config = dict(
    num_classes=218,
    isotropic=False,
    expert_mlp_ratio=0.25,
    widths=[64, 128, 256],
    kernel_size=5,
    momentum=0.95,
    steps=24400,
    final_lr_fraction=0.1,
)
Rows from block 6 of a small image classifier, named by matrix and row number. Rows with one number within an expert belong to one neuron, the router's apart. Each number is 128 + 32 x the weight over its row's rms, rounded and kept within 0 to 255. All counts start at 0. Numbers have three digits each.
Before each expert's rows are labels from the 100 images, of 14976, where the router gives the expert most weight on average: "strongest on" is what is common among them; "peak at" is the part of the image that holds the peak. Only what is clearly more common there than usual is listed. The data: photos of arthropod specimens (BIOSCAN-5M).
# router: router (model.blocks.6.mlp.router.weight, 32x128, trained with AdamW), inputs 0-63
# gate: expert gate (model.blocks.6.mlp.gate, 32x32x128), inputs 0-63
# up: expert up (model.blocks.6.mlp.up, 32x32x128), inputs 0-63
# down: expert down (model.blocks.6.mlp.down, 32x128x32, transposed), outputs 0-63

# expert 20
strongest on: order Hemiptera
peak at: bottom left; bottom centre
router.20:097126156101209083158163105168153168117095136103096097151176175113099129163158150096099155077097082124147104094162122101140072203158088189133064135122176160204134133090120138136163099092118126
gate.0:124111195083130077128213126096085142218136116129113151150175133127089128134073150094081147139119155113151129156141103108115090146101108110140139102145081100132170169113066125118163177129124151
up.0:123151177085171058101193124087088101226153072123106154085137160141087137113095155121086162106085176130172107152136115114044119138094117105153125096121107078150133171087133090111169159098101144
down.0:080110159156104120135156056097105100093144075136157107155119117079084152189056130127148122071145137142130158137086158151120108109148151115107148133114171118152174129125117088170156175064058108
gate.1:066118136085115145167062143119111116101126119122104149113156082119089115113100124103124158144175068165101218151167177121122143199127152134156128101161175105241159146087103128232104118117124069
up.1:065143157101119171179054136101153126083142105105108114118143095110118075139131141110110117158152077156146213134161153134118145186111117157179124098148174087233153131086142106241113155125110086
down.1:205136125132131165129127125157078081101080155121122160098131181122072145115172133116138119157174075085123060117124125138122145143118122126102166151182136099151132103105121112109138176118150133
gate.2:064182138059118151161147117105190120177069201142177154178098145109125087142091117151114166105186129114136078152120128134169129167167131148107128150124149147165122181134132139127099082128159102
up.2:193096164146153141095131110142073127070163103131075111105101127145139171125150114116150078124048070213141211094124169111116148169144091105124078139135135118096161085101112113141194163141144143
down.2:114142119154111103125193121109111113195135189090184186123129216151097158143133110155152131154138173138108143135100136107102112078137112128173134101155130162191092102057077143113107102179134127
gate.3:167099174078153083140133184134137071135058043158167119138086183128059114090127125148121139067164148130177109152148115149150146113117099147130163137116107139138081083115103134159122164090084124
up.3:094143086140115149151158109150115114098148163109198069107192110109200155121142095113119111192131162123062158108099149160149111134164138081088106161126156076048110135172184088105123092161167139
down.3:123125107130078074123099180096107148118079155148076135120132149151110127060165061173138152141117159117129115135108074094114184176130132105178105110163083120070139132174108117100140141175117106
gate.4:123099157139149129104082151096137097148059095157188157108164127170118160124085110107110157163114153087156080111164149156136160121126133106149118124126105160163092198147125098183118110080161076
up.4:079106172109090104111141122121078161106191115119207075162121168140172139150129110103147169091092131113137106125133144116177105108112117150147166140076139135157146160102078095111171146128146102
down.4:119090066140117116165159097151103131160089071152161096161071118111099125199162169131143104127152161084127094165093096130119127097140091132145139149115136101080123118135148156157143125133043176
gate.5:136135147195128094090099105113134102160080088121149139138181164149100085135103111111113189119102069121189147144154086131136104074125169093128105140095142142108142128102157134132114118111154142
up.5:143119101060116193149153174190102169051201163124194135163125111116147146145114132100166156145167161156081104109115177130072169166043144165184128089109127147142090159109107120133114133149104128
down.5:088044157210133112153121064098153156077208092138159134139117140068160101173139130115172185137131168112115163142105147107094149144154171116135152160081115103127145115141119134093165112137170173
gate.6:089094068048129147116088103116132106144132137137125173151162079188131151129185135092164151142154088179083163180119073152112121094051119135210144156136137175091122167104122108080119080134148117
up.6:110118170095157138094046196144124130141099118108117110120139094162072122121112083171108190135145073121083158153141107148144155200118116140154128105142146097140128093093184142107096136137129083
down.6:153154090165115121130183149160134110139132123121146169118146150030166050130150124113116159145065175121134142114062170121137080132134189136113120123144090109132099072086133128119143163088123114

# expert 4
strongest on: order Coleoptera; order Lepidoptera
peak at: top centre
router.4:126124133177172123095113100175110143116122120126101142106123077094085123137100160128071109084175135168160157117158119145185143096079132108077115082155166137084146147141111188082156189079071089
gate.0:094121170094133177101117117144183067087096095104108128107105149140091176093118100138174101094125121153144118159151155111154111138147105155059160129092120121099119125131095093166155161130116145
up.0:155128078137121072160149139088067181168147166146180114142151103123152088171119155119079124156127113096118140111114135130092155127115155113191095147136148118176147121136169158078091075114155126
down.0:126097112140109200077081091117152112085135155163141120128125096134125114171131149123159093153085185106097169097102096123146120061119154077109149162154167132172140204106137087148108155137128107
gate.1:193131112167132091172088134180178134086133100085137145081136134144127100159072161132130181075147165125083054154137089107093091149057106159158144180151178133126069157154126134171057144098096115
up.1:065135212118168126094167134095106082152050063161096118126156161104110134119137094120146110164124147093129200087140107129158137079156091083133141109135069116110179146122143094157160105144121149
down.1:143134148163109188077137113064155100129160103086125153168115122078101153181079100162152082094136152169183111124120171140153168138134167157138141090112114106133098142094165127114120112064184130
gate.2:127141170086139077119105158083089156175171107146009118148152083141146163098147177180143088122130092125071059175122127097163108153128110134184119111135106144219127155112092103123123109119174107
up.2:126156172168157091110072139200146114126160117109088143156171133088144185051095145140161134083107171056093224083131092086072077126102092141079120157136121128101093169125104109140124116111110094
down.2:111116135117184193129103119090079112125121098127080115151128079168111168129147139161121123058112145146143175162160060134145190192169113125140129095073119153051087137181155141156118107136144056
gate.3:216093092115115123146102133098103165118092155133133188124076094103136100114123117106130139096167156150150102168129155166019176112113151157147137167202124138133133087130105154135141103153115098
up.3:110128091198090110186183143148105085124125087166229199091071161104170149079133148133163104132124095146185062124130131127063173118071114104110105157094127094062127083128110103100185154117105130
down.3:113151144136130164190143149131122123172104185118122130090116150184056134105139156160121168155123083125108148101096140090153096153096078110121063126165166065073118084085152121038146134154121154
gate.4:119126150133120130122145097078111078153103124114161117150203190121159128109151151128162134085163100129150139137117113140091212083157107143143141201096143126135146121102092125069146155114126127
up.4:159110075112157124099090179110121154123141143099188139114062120167087138106183109126140131149104145150124101149128074138081106094168175144130163136128155122117168118123182126182115091129182094
down.4:160103093128151067203122149169142112097138153130096121067122160134127140123143187136117155116128064125113105153122101110152124113174087115155165150175173153183100149129166145177145148166073119
gate.5:097108086189126131160100123152167128162213141139211142098163164135124125138206150138101101156143119140125133144125113160118083100126123119166106150165214135114067077149167138088105079148168150
up.5:146104139163116090135072081087185158136139068124099092117158100165192180108238154153124155137122112124158152146146114071105136081156127137158169139135114106077056136114086129160118145149160085
down.5:149137086102169087118098118140100061144140120112135095066154182134140122140065113107135136120191063157079117124147189147170123146097115127143154155173141124178134071054120084164112100137112192
gate.6:108169154137127092125135150097168110149075125133124082152076225198122113139112148212143173086144039153108119099123113100134145111102107141150164095166130102170098154158194124087153126104112089
up.6:102102115101096154142091136097143159155128072104174132102117111097152095127183126123137154161129132088100104158148087140160155147141104147207112178133134115086101174174113117070110055107146145
down.6:182169087114134024136119160137102119071111143143074152143155161082131183064153111104042080134158112111110148138116086130109121090166124136135053164144175161143164158082082134131102109123124132

# expert 13
strongest on: order Hymenoptera
peak at: bottom centre
router.13:102125054154083155146109126180161107094158174162150161126151170079157166132151146166069112171108114097187107161075115111076172110113054134098140109158105119125139156195113053080123139146070115
gate.0:158141150129219181128094142128100122113057193152098135138132069141135123143096098139151124181128119192125105138141129146151132127123105134130095149102150111102120112116154131085151091127152122
up.0:105111052164065122150147111134159090157221097106154085129149180119147128106164153116092148082159161148146124110124117134105132122124141108137122149145112140119064111130125149146146151129123137
down.0:100129100103099114066124151070182099118140098154177145165064119130131085124167096144096200150144184096075093116104144181175092144106170146125112191187183109119110124165115146120161099117157115
gate.1:121136083069080093151149160136190153117160096169073115104165103074145174084152150122150138123153144132161129142114161206126124089160152079145134123140111128071117117161127171155117122130183120
up.1:160125038077109119152131161056211127152178124164069118142154129104148169106151178147140153119177139147154154143100155156126155092134171059126125149156119142095164171155146144167125143125172112
down.1:118098174052123178145108113125047078152140121162181115103184138148134131144137169111175153141127194089125136047180150166165131116100125098059132149155131105106137055152121119145114161108145153
gate.2:148148118177121162130127151116182098128089203150132114129198150169168152156068147139074088181100186102188123170133154101110144127180147143184114107148205115074118147130117140156101148144100100
up.2:126154037159088157136150106115148126159107125105099181095160101117180127143112116123139162140109083106126155160110140135108178135146109141166118090181144125157133165127142105153115073134175129
down.2:101124154153129134107129096066130121109132111123156163141079195080083083164137114160158103161160122187097165109107217132123144077080124141145108166189145153127118077094165085026128181093130100
gate.3:100123185108114118118096154147107120123161148110153144156133094221111148198133127104133118157105144114173146151141222110148143138103155100177187088176139130190142072212147111100135158138160111
up.3:087105123143092139133081167176111135077209165122174143147157089165113160179143113096129094147111132100173171150150205136156148181120141121136162115140143130181158074214134122060151165141180129
down.3:139146061121105110132097108111116119074126137123087127109099138060117165161174151074157094118129091152194107167121134154086128094136090125134133172140092157126162155102085133180131089137169209
gate.4:148121103046098128145099137113090127155086175088096070137180115000108158133170123123118148123126064128093098075155152066191117158153136177130115129134140142141157138101082127107111110120119112
up.4:111146118181144122113149129130163122107114118155138157097101127255135136173084122125139115146080200130173188118128138159075124122131136052134144116111117121153108133132160134119117133160082141
down.4:113126140148125150133133112126058119114062174141187142126081111060125088135142212164122089089138131177160190125158147102173108133083107156062075116123119133093145121137087129086143156101106216
gate.5:160112102182140144066122125079124151147117151149101088153078122091162155118167183087144118112140147171155119185119088116071129090086123168171115073147126138076088077158155111160114076103134111
up.5:080151183199145126096094124150110119188134128142182113127048109152171164161181158146097108152120124107152098181131079110124120133069132100180127075102122125138120084174168134136124145105119142
down.5:133103131089167185119174150140078058156191103107170053124146124112104141131101146172091116105143161158186107175111113171178147139138110138156136094103104134080136111159124139136092080167134138
gate.6:170132112097114106166114097134106120120108129130088128113096145128155084113134126114159103123145106106120082053142154139097191107154133095153158205145147143207161170087120090182119146109163100
up.6:103105128250132151126145099118134131113115134123120123151154155189149106103142158099126105156120137075150136122144102143134139092101175141066129152143121078132156092155096110070131178125120126
down.6:081142105102103167158143145101152060082156182128139134130164068181155119104082154089126191144122164144111166088109133138182103083116082103073068086152145147185098145131087139126123140148179087

# expert 6
strongest on: order Coleoptera
peak at: centre; top centre
router.6:120104071197106079160098113110077171122079097120176141126053124129094117138078137151148153125156155086130107202122105156092106099055133112150112159111113154088112126135174079152126173176172112
gate.0:179189149093112179160091148141148127224110183122147084131185120153139112128162136101131175089154123099133133131134099134130116089096056167133118133106148097088131131175152134151124054109154106
up.0:086142116099105143131173125172114124101072114168142164102152169158048139123153090061130147132166101122152110104142246105164165147104094117116100108192189105134120091080135123106136145068146099
down.0:133112134120143118136088061183114126118137107101160125127100135170159133101163110139133144073158100162126135102149069119098119174170097163140158129094103129160098052110190184161151200175127113
gate.1:134136134137144138150206120124130119060141095153137067066098074160083132209090125124060148203097158144116069120129145105191109075123154154115125095171132152093106111086123119194119112140105120
up.1:146115179153110132129151084162126130151116071154142190155157227130103098113158140118175137101124071177084144053124161170126126142132097136139132131130166112161100166141079131103120205087104116
down.1:108112174130139082099159142146077142126132084098107103104172057065161163142103184100115096173107134157133127122077156129102170202119157135074146070119185106069133076153182172083122136147094092
gate.2:156125051177146146111109147118089109145185158107197103053075106094175146131129095115129121190162153121128144110129092154110156141103133137139131104168119115173115112174146187123114120136153177
up.2:141178162070138151136145132105184148145123111138211095168183080142112089114092133158124056103113220110117192132146073111087146146102125125182094095132157127106147119066080090129165147095081113
down.2:137158075161094121120174124097142119164146166142136119086133191103196109165185144136169057131110156102099112127100088124095082145108146113169127092131133139164070226166079139101118059148135210
gate.3:123132131140137147122195142146133112105023076118164168120078176046147163105113106126152121144181097087173134146133165124116165105162115110104124155114163138175099110149103082140196159157138090
up.3:136153145136155164125176130086122155134118136151025135122186132171082103166153116101135156050120181062169140104131076142112080155139136114048139128077147112151151123126094153122067105073172184
down.3:148161115120115143096125145057099174166120145137020114148151121070112174084152137126113101104167109156147239203145158095117125204139120139094113107103118103085104143175096091107110092125139134
gate.4:109107136132134097122087140148101118169103150133172161090097074069094135127130129123113137082144131105099087172128086128038104077135132161092118126108184125089109109089133127157163130095119130
up.4:113120155133168136121126134158170152195144170125100150127077083116103122135078150125139138129115119160105059174100168120102159206090146100201138057144109136124128131080121084165182083075113130
down.4:114143077106093099165151150137115095151118153127068101139087230080150141100133089158065123117144042135159090150143192091128146122125094134127161140166130129137084065134177142092141109111103127
gate.5:132123130136149090146120166095099189153144180112082097199094142132097096120021140122173115129129092158167136114146165100081167140119084186200091138143103112133152124128155125114163153154133113
up.5:121113152133143076149109181106091156151112141123101087203083145141097100126044144117151100114145076134144167097148175102108122133120078183168090140146113089133159110159161135098110158165152122
down.5:110111121163035133077185138123111140079106098124229124097098148123221056177133115109174161182114131145147153138135167122090138146129135139130123109138169152129155109102082151104161105100156109
gate.6:177111161129140183106000166098139127124081099147203127075133072157124135129137140104117129109140130109164195120133079120090146128135142148147131102097126126189110127067147118157123120139137103
up.6:162125077226166177123080128093131157150098129128181137097104080177131116151132123116129115107158112075181137109135037163175116081093135116145101107139161116161100201131169184117140144087141130
down.6:123144087134158137163110125150131150154137163148075202119144133105159082093131151131103124187115127100118202131165064086057097101142143108058091131130114155170057196149136083103116172152153183

# expert 12
strongest on: order Hymenoptera
peak at: middle right
router.12:114095185144076105093111136143164173171104060183092180065146121129136118139164137124196167136155094146120093154113138118201120143082088160095137127177132159143133163146168124167129152126108143
gate.0:127102091131110112123114140100123132144152115094124135187119096132103123116115147158170085105133097103141162218115142133211098104147131185119134070061176094049144112134180106098110157119113142
up.0:135144179107138154135097140131171134131141132126153146158162175137113131091110099150129115117106169123082152121134176062182150116200100153128109051132163091100146129112143112076117158161087152
down.0:136119087157125106146039106089136121085057144149166137098144147163166144122150106142135219153138076156114146111087130114179109154114126141116081126106118132152086138075095113146176211154125084
gate.1:114117157183183119135125147095112123115096184116141106146136149148128190183118095167146118100160186062130145102118042190133098114192134121086122132118147156111186097150076125055100114126109121
up.1:183089139084141142127125172160144142172079112133141150098134052113177131133093126155109132127119076135033066147176178131040102202088136090096159130102111101176092150095114129080125133109131136
down.1:131116080117166103130150079125163153118163177097123090116076181105145129173105132100075140104136102155091095116120126190069083130197159166123178184084119164135121043175132139125140162155082101
gate.2:151108116121078165117061103117153180143156093141229125150125142124117149141127102128166166127116137167093115141137090080089121131148145068145132075141069160201123179092129079058147170141130106
up.2:097117177128151174149148147162132093067132150120105161079091121139153098138110093131122099150187165090147154136123151089180120126136135167099071190132170149131150083099131180174162197130127121
down.2:121123134133122121119111144074158110121125142140119155128103168197062182134136102174118130073123085110061063135151141123128102138126145146135176178157126128151173064161168098134125190119138109
gate.3:129142137042100128162134141154151143093181168095067128113092051068131118107137153145126125094114118167153177070143094135090097083126111151176106115039149109079142087062145086107106122159168120
up.3:088110164154146098125130125093150176111090151157128129173100178168086071141152151130082105110182128177165127117115134125198154080101132129110106200191094098071109196176185156073079175142118147
down.3:095135161107129137137126091086132078140116100112133179181126199078098157120170097155201109142164108100182151107113159172163115151084121181156114098106114102087154089130063111125147103075136207
gate.4:145175173097144049097132113165080126140169154111106142165057124112134075146107104094135207070132103144164198118109125123145083115139135162162112141147176172104155099174102161141067060107112121
up.4:079158123092143138124133121084149109130152159079185079145059091115168132134090123117150136102165193056085106147098065177113184117121146152062125129121196081160113050143081112077096163112131139
down.4:121124108149109172156151073142117097174104124089182136108153175120114108100076189141158125167138064137133102123084121154113193084131099116142121122154172117163135143085120162123105130153115121
gate.5:120130159116088117077158154092084151094067119132176134120125122170115099108089127127094084089202147123160171098095130127159181120110097075188126108156141166115120135067092127158130194158116117
up.5:131126106140135152170100089157194133140169166102135144159146125091135182155155138132177162167074122152144091153131142156095103167154131178092083134072139097186175099181177129064134113100124135
down.5:129114011126095126115129145161107130201102146139073136127110149077108106106136141126160095145127101104210130172162135150077098107109131155142068058115113172102219174113169106125177114142120141
gate.6:095177169082166198125129155183129139131074183132153118066139133169122139138133163143125170175110162176149165111135062117057140117174159165107110049171106053161169089121141112090165160124143135
up.6:135113141087112126117123118181138130126085133150183112135130139132086143152185173130156187117146139063135118156140143171139099103134155098107159053167150111112109154129156158108198166135207072
down.6:075102079068163048111120170117135149104212111214083092122182136094136139120183156145152200161092172147149104157108121118116123114118132130087144154085117146096104147118098100123119140153102083

# expert 25
strongest on: order Hymenoptera
peak at: bottom centre; bottom left
router.25:098155180138141091104104106133173148159127163110156170117091106106167081099127152142101078087102128115111083099143174131182080139161098137095132129142139148120169138111111133138142073132180179
gate.0:176125126092167116127117113114177141130129106125082124115187103113086145153186138146125105123120177120140141054137109135103103066155119156137144121119103125068088134108157136148128127170085122
up.0:162122108109178124142132112101166156117132129116055121112135108137107136139208149136125076135097182111164158072123150133107071091141148144158134120132112139099079104114150137125124097155090114
down.0:140121128149159040144128148151124097134084194126118160128161109104090138166158161144146202095139180135123184082115123108176071065168109124124136152072147099108154144110104165076075122112099112
gate.1:102133159187116065113146132047072149125073092152217148115106209157120161167171147115142116088120135123156129098134107093058175121177097144136128142157102168152141070168104147102115127158118122
up.1:105131089087183176137141125190153114113179118127089089161184099069120156094128123105102123188077125124068115190164157176175043130161142100151091103125137105166101163126148119131080127144142158
down.1:122158117120150110183150113100163158170094234145147123145132128098132150122122142086176138081104097140076088089122153129165126129117166112140120116137000145103088069126121098067141170127179145
gate.2:159111124167114140114116074139146153177149149140118144156123112111117137150098096140176101129047093150143109154128123083178082131084121110086109025124120136139186176110145068134133115105160141
up.2:118131172172116137124135089143140127173124143151116135157136117115106142139112108111143096152039080147134093162138133078163065109078139111105109101090125101125174184117131062131116103118159130
down.2:137167138145141105099084128104119139114084123123151125133166107150033108132105207109164202173165123112072081117135094127099113079134141143217155182163097152138152153152142115196085102180119125
gate.3:205132145093140151120167205100139108000150098139119081160085088099123170156098134159120097083130143135145134141125121123115106098135113111164114143109112163146097102091109133115133139135150114
up.3:122133133201083118126087104129091089162192196158155088111154158146157157147080130076086102138036128185131092126105156139176113144103134125104119083170150138117169120138166098112112107171163095
down.3:137108144199146187143110106153102087111124091103077148141120075139116141158145142173128102039142198108121114128166135118164167096127169136120142121102097124125098111136104141111145184135116117
gate.4:122136037138119119143195132107116133161167140151141111106099096144093136144161108137092157134138155088128131102125066131137098103095186144094167121081129145127155138152110102170134223144137088
up.4:067140113128080121129121133148117196121202144132142068082125098156191116116114101147095132124118127067083118179105150145174152141112150099131115191131132167150117138217137141170073044087160150
down.4:145182123054089092124154099152130164125086148131064171130150129116082100094084119172093182139179114171122188125139109112193141132120098102092092134137181177135137080102162144122142208091099089
gate.5:178141113070188127087116176104129143117117161135172093159189139075111173103116107143153160109114134145092087154107106116156103148175113146127148150091117110080128114165083109089160179129088116
up.5:171142195110129104137067137138169104134109148106118148133215118127133158104113125146095116106140174157124049107141047153187103115133167060156118137061125120099132226128138136075139171128100121
down.5:192113157135086182155092089153077142139163106140151144136087191129101126114112107198088104084144134075161119162135151109130106105126130135124084111155164142145198116095133109183150148200160136
gate.6:115143136120133075106126117169123156087103115111143107134137065099079106100184107060089152130152133083110097086135126143197121078152114191105136202097161144121209057126143134161123109186125108
up.6:117071149149122168186162137145139110156165122118099147105137194154154108193069151157158140136118116180154138159139170098071194186110131099163073082154120134159050157144095116064152079117135146
down.6:127113144103129124218070090147124175119143088128130144140075177062111130136059109121134112130170133132146106164190159090072102145128119109135123107136160166183084128083149136115090175087158110

# expert 21
strongest on: order Hemiptera
peak at: bottom left; bottom right
router.21:164147182093130166110122173124189101094113122125148173134162172126132174168135172113115152112106139185134117141107094118148108125132153121055144163165151031061156146122095139114122142155144127
gate.0:165091138151171151102117142135136091137129104130078121139229102151081166122138091110134098162103100131085164089139107149074049111137142113101155143071122132089105105093121163142107197131092097
up.0:144080155126159138113125149138148098135097088122038123163151124140075144124125098120150126163138076149060145117119102140082056122128138123073144165088157117135098089087153130168104197127081102
down.0:180110107208105088121085085088079159109196151141119142182138124119124055112196075089097112096131128161158127150114145132200147151093156141166101149105085131103126173159121121085145120123120095
gate.1:127116123095141188066146079137114161159162132119183119175130095105151112123189163105121138157155120108092121138123124131143122160087141148146098193085153166129155126159130174110092042120157147
up.1:117138066104119118142082148103067144161112115098117128145076116079099104173138118130084177132153114107135104165104124112079131133105146117195124091173162096134118177150145127131085096133107124
down.1:146154077096131130106108085090104174162138146129077118160158111069168054088195152122144211140120096168105139152118089170118106188121166147097121117145136123145099117098137142196114129091175102
gate.2:122099120123147138128178124108153100081109092138147171160077153093117143165173139133107133129122153176054137086108090143121109111180117105123113143148113095130127124089179161137131171150095145
up.2:096103141126131121133206123137141118153129117138148162128126185111100138142133145097093065121108126168111178076098089176067113125178121145117137157120101131092136140152129144185143125151114125
down.2:109146100179104108159105126136161153069091056163120171141118129125135105115172144117144127114135139137133129125129128123116165106087120130114183155105110145123100082068153093096149180172164076
gate.3:091124101096162142139131129136173124159124084150048124080170077093189111163124121127097131129172102145145184155122115103124188148133169194130122170102176089140170117093120130109114110103141128
up.3:133077110109183097078153121101189101125090190141067131095112159117141127112108099158140184122129110149099141133118157076095147148073128160132083130133199132103080124071157132192105132095100120
down.3:152122093118111147117151112118134093115166108106132107082075144101146103121103130183132113101186051132161149186130150086098109103086062147138108067153166129186121135147142148115090150138151138
gate.4:131129107067144180149130125106127134123156130142101133179205150145122112155048131155099155118183206061085110079130083113117122116118137066105141211077077099139077124110136162142112141147152111
up.4:131150131054161177151147148114144110111160126149105112179190156137127109173059128126069136117188205091108101073140074110144113121111120086131142189115084119107084154104152146155109126131151129
down.4:108138142088133096195124108122102136066122166142088141126076110129095110138136129155108186185124106121125091152128162108163135104122106102101097122120120158148134126160118130098141208212150134
gate.5:123094183120097090129085114157100118152126208149171092103105130100103134162136097090143135089125176208129213112136103145134119126132176119128187161135170143128187101113189137043126136137163141
up.5:105112114144097128148130123127090162129140062143112073107177124094139159078132142117164114110163142127123085148101155151200131103091110102105167133138086143167153162160088116081142097135126109
down.5:126114128144120068194079174135155150123099157127107147144130129128173104108142124088107070109161123132139116080158172127126139141154179108137190104121141107098205143105164116136125070110150129
gate.6:108121070090039098097136150121161135164167109117155103130135139122097108143083125156186140086117117039130166182112101140122123158117116149129117173120099091169127141133143075089111057138131137
up.6:143129177190165163150134100140101110098055131145069150120101107159171138131176119110072117181143147189136055074129147123137138099129132106127135077117124179119135130140121165151120169139132101
down.6:066152116125079150059158141100137122182104134124133165133097045098192181123125175096109126103094174095158154136171095128110129094160163112091112107136148123139139188120114103177079180097138099

# expert 28
strongest on: order Lepidoptera
peak at: bottom right; bottom centre
router.28:154119129123074161088173055072125130154172103152084082093164122138157142072150111132163170119146161190128174146133073192096150103112127173162102155130122138162118097153118169148162146095134125
gate.0:103189066096151139188049157190114126150087127124129150149099120080152095151107122186162113099109124099069138101123082133140179125106128103089132150096124114128084129165093144084134131138156115
up.0:160143101201136124192138179117145110126113146147159103119088126138054137139131123159134085115092165149152074132119062151145134071118168155094135174144102147085116117084110190186128154126118118
down.0:094131115169161027098087116130118122132127177153124183118117135146102133139173193114172196170108158108131143055160189112113099048142108134127160188113144115110090215132094115107113137110131152
gate.1:182085113197111152108102114158149154158140179157088146122135135134100170092116141132120204109102167202135098098131130126085172106053183140079155082139047108173089101090138132130163147117156112
up.1:164114134159068146104139110141136149129164173157141193118126126104098149123124159143164179114125133176072109123129158104131167193074165119073121121117037134161112159096061097082171144138118094
down.1:125092113078164107255138093190143107098125143140105089114141098159140114120108100159127125128115160120096075122122104141118095106140133128107128119096139139141060093100093156089129125148182156
gate.2:137121118157093102130127102164180153197134147132079123160129197094112139119110143141145050141107205166147062169109075150162184080153136160078144152104111162122133110140133138152159108151170123
up.2:223106135153132183134186167090146132090082102153108214163183172129134132097122131112071098061120164077145135089124107157080123116147113103143110130110111147175097126124101130151159212103145127
down.2:118103128111150200139171157104133179063118083131087192188128150123151116052184097106117153145142139100098110161149096151118112151113123177190120193137109135099165151086108154118158128165186132
gate.3:197064128179118135128173150163178087137106173157126091172149152169100163096056103105150166146119138146131155095127102144080139120167130165117128106104107127092122172093098147126129099131097155
up.3:166083111170093137135152165167143069134165137164157088169139134150128143082095118100142112150125121138100205070131087139075146108153108148152122104143102141123184182143108112108133028140108132
down.3:139144041141133215145062126129167138111104132110150163116105200123104065104149189190144087163119114111110073124066147133130129079107102129104143198139183121133135189068124112119133162161092147
gate.4:154095144189065142092127141112150093209148151127133128157112163115160126169179129149156111155137159093116080147111081075092071107140163122115161083114124128117139156062119156110126157145156098
up.4:184146125187147135129080143134061096180155111144044097134143080150155159150101112115126104144088190104164158057144051115117176137174113126162118157129157124167148111168127147095162196132159138
down.4:108088160163129132163105143171140179096078194128124148150126123136100169161143132140092132122084131096085136060162122150144106098125100165181137182139108143048144204196112147080111144105103143
gate.5:119116182135134130163115118167124131178126156095218101153137106129078123164067103114123117123113155186171112186112129139086126159110142105139123133123191167097116099113162125135120197118086117
up.5:141094041136089123127097146124125115082084130138042146091101161095140150082202139141125127139124073074119095104130118124139145094139086118085136118183114112161130141163140161170121102091185120
down.5:084137183109133076144157089116116083134120122139119076145153088159173120115117127092070171062081088104120136097132171141137139124101118135118151140174127099085128066144121149169122186088168127
gate.6:151098109126197116087128111105142117097142118152174146128129158173138158147088096140134137137083104150146127134102126120188124156159086076106083182092173159073115175014126118093170137128141168
up.6:063101164160102082118150167072090181114108120105195133148108199149116112135087172118147097125153124162163194103121156127093084183101133127117101056125095118118098115068141129043134186099128154
down.6:064201152182146177090153095126127130165156171118075151150116106084135205092152134126170154075136101176115159151128113137053144117144056147092144138116100110166097143151076121123113132108126167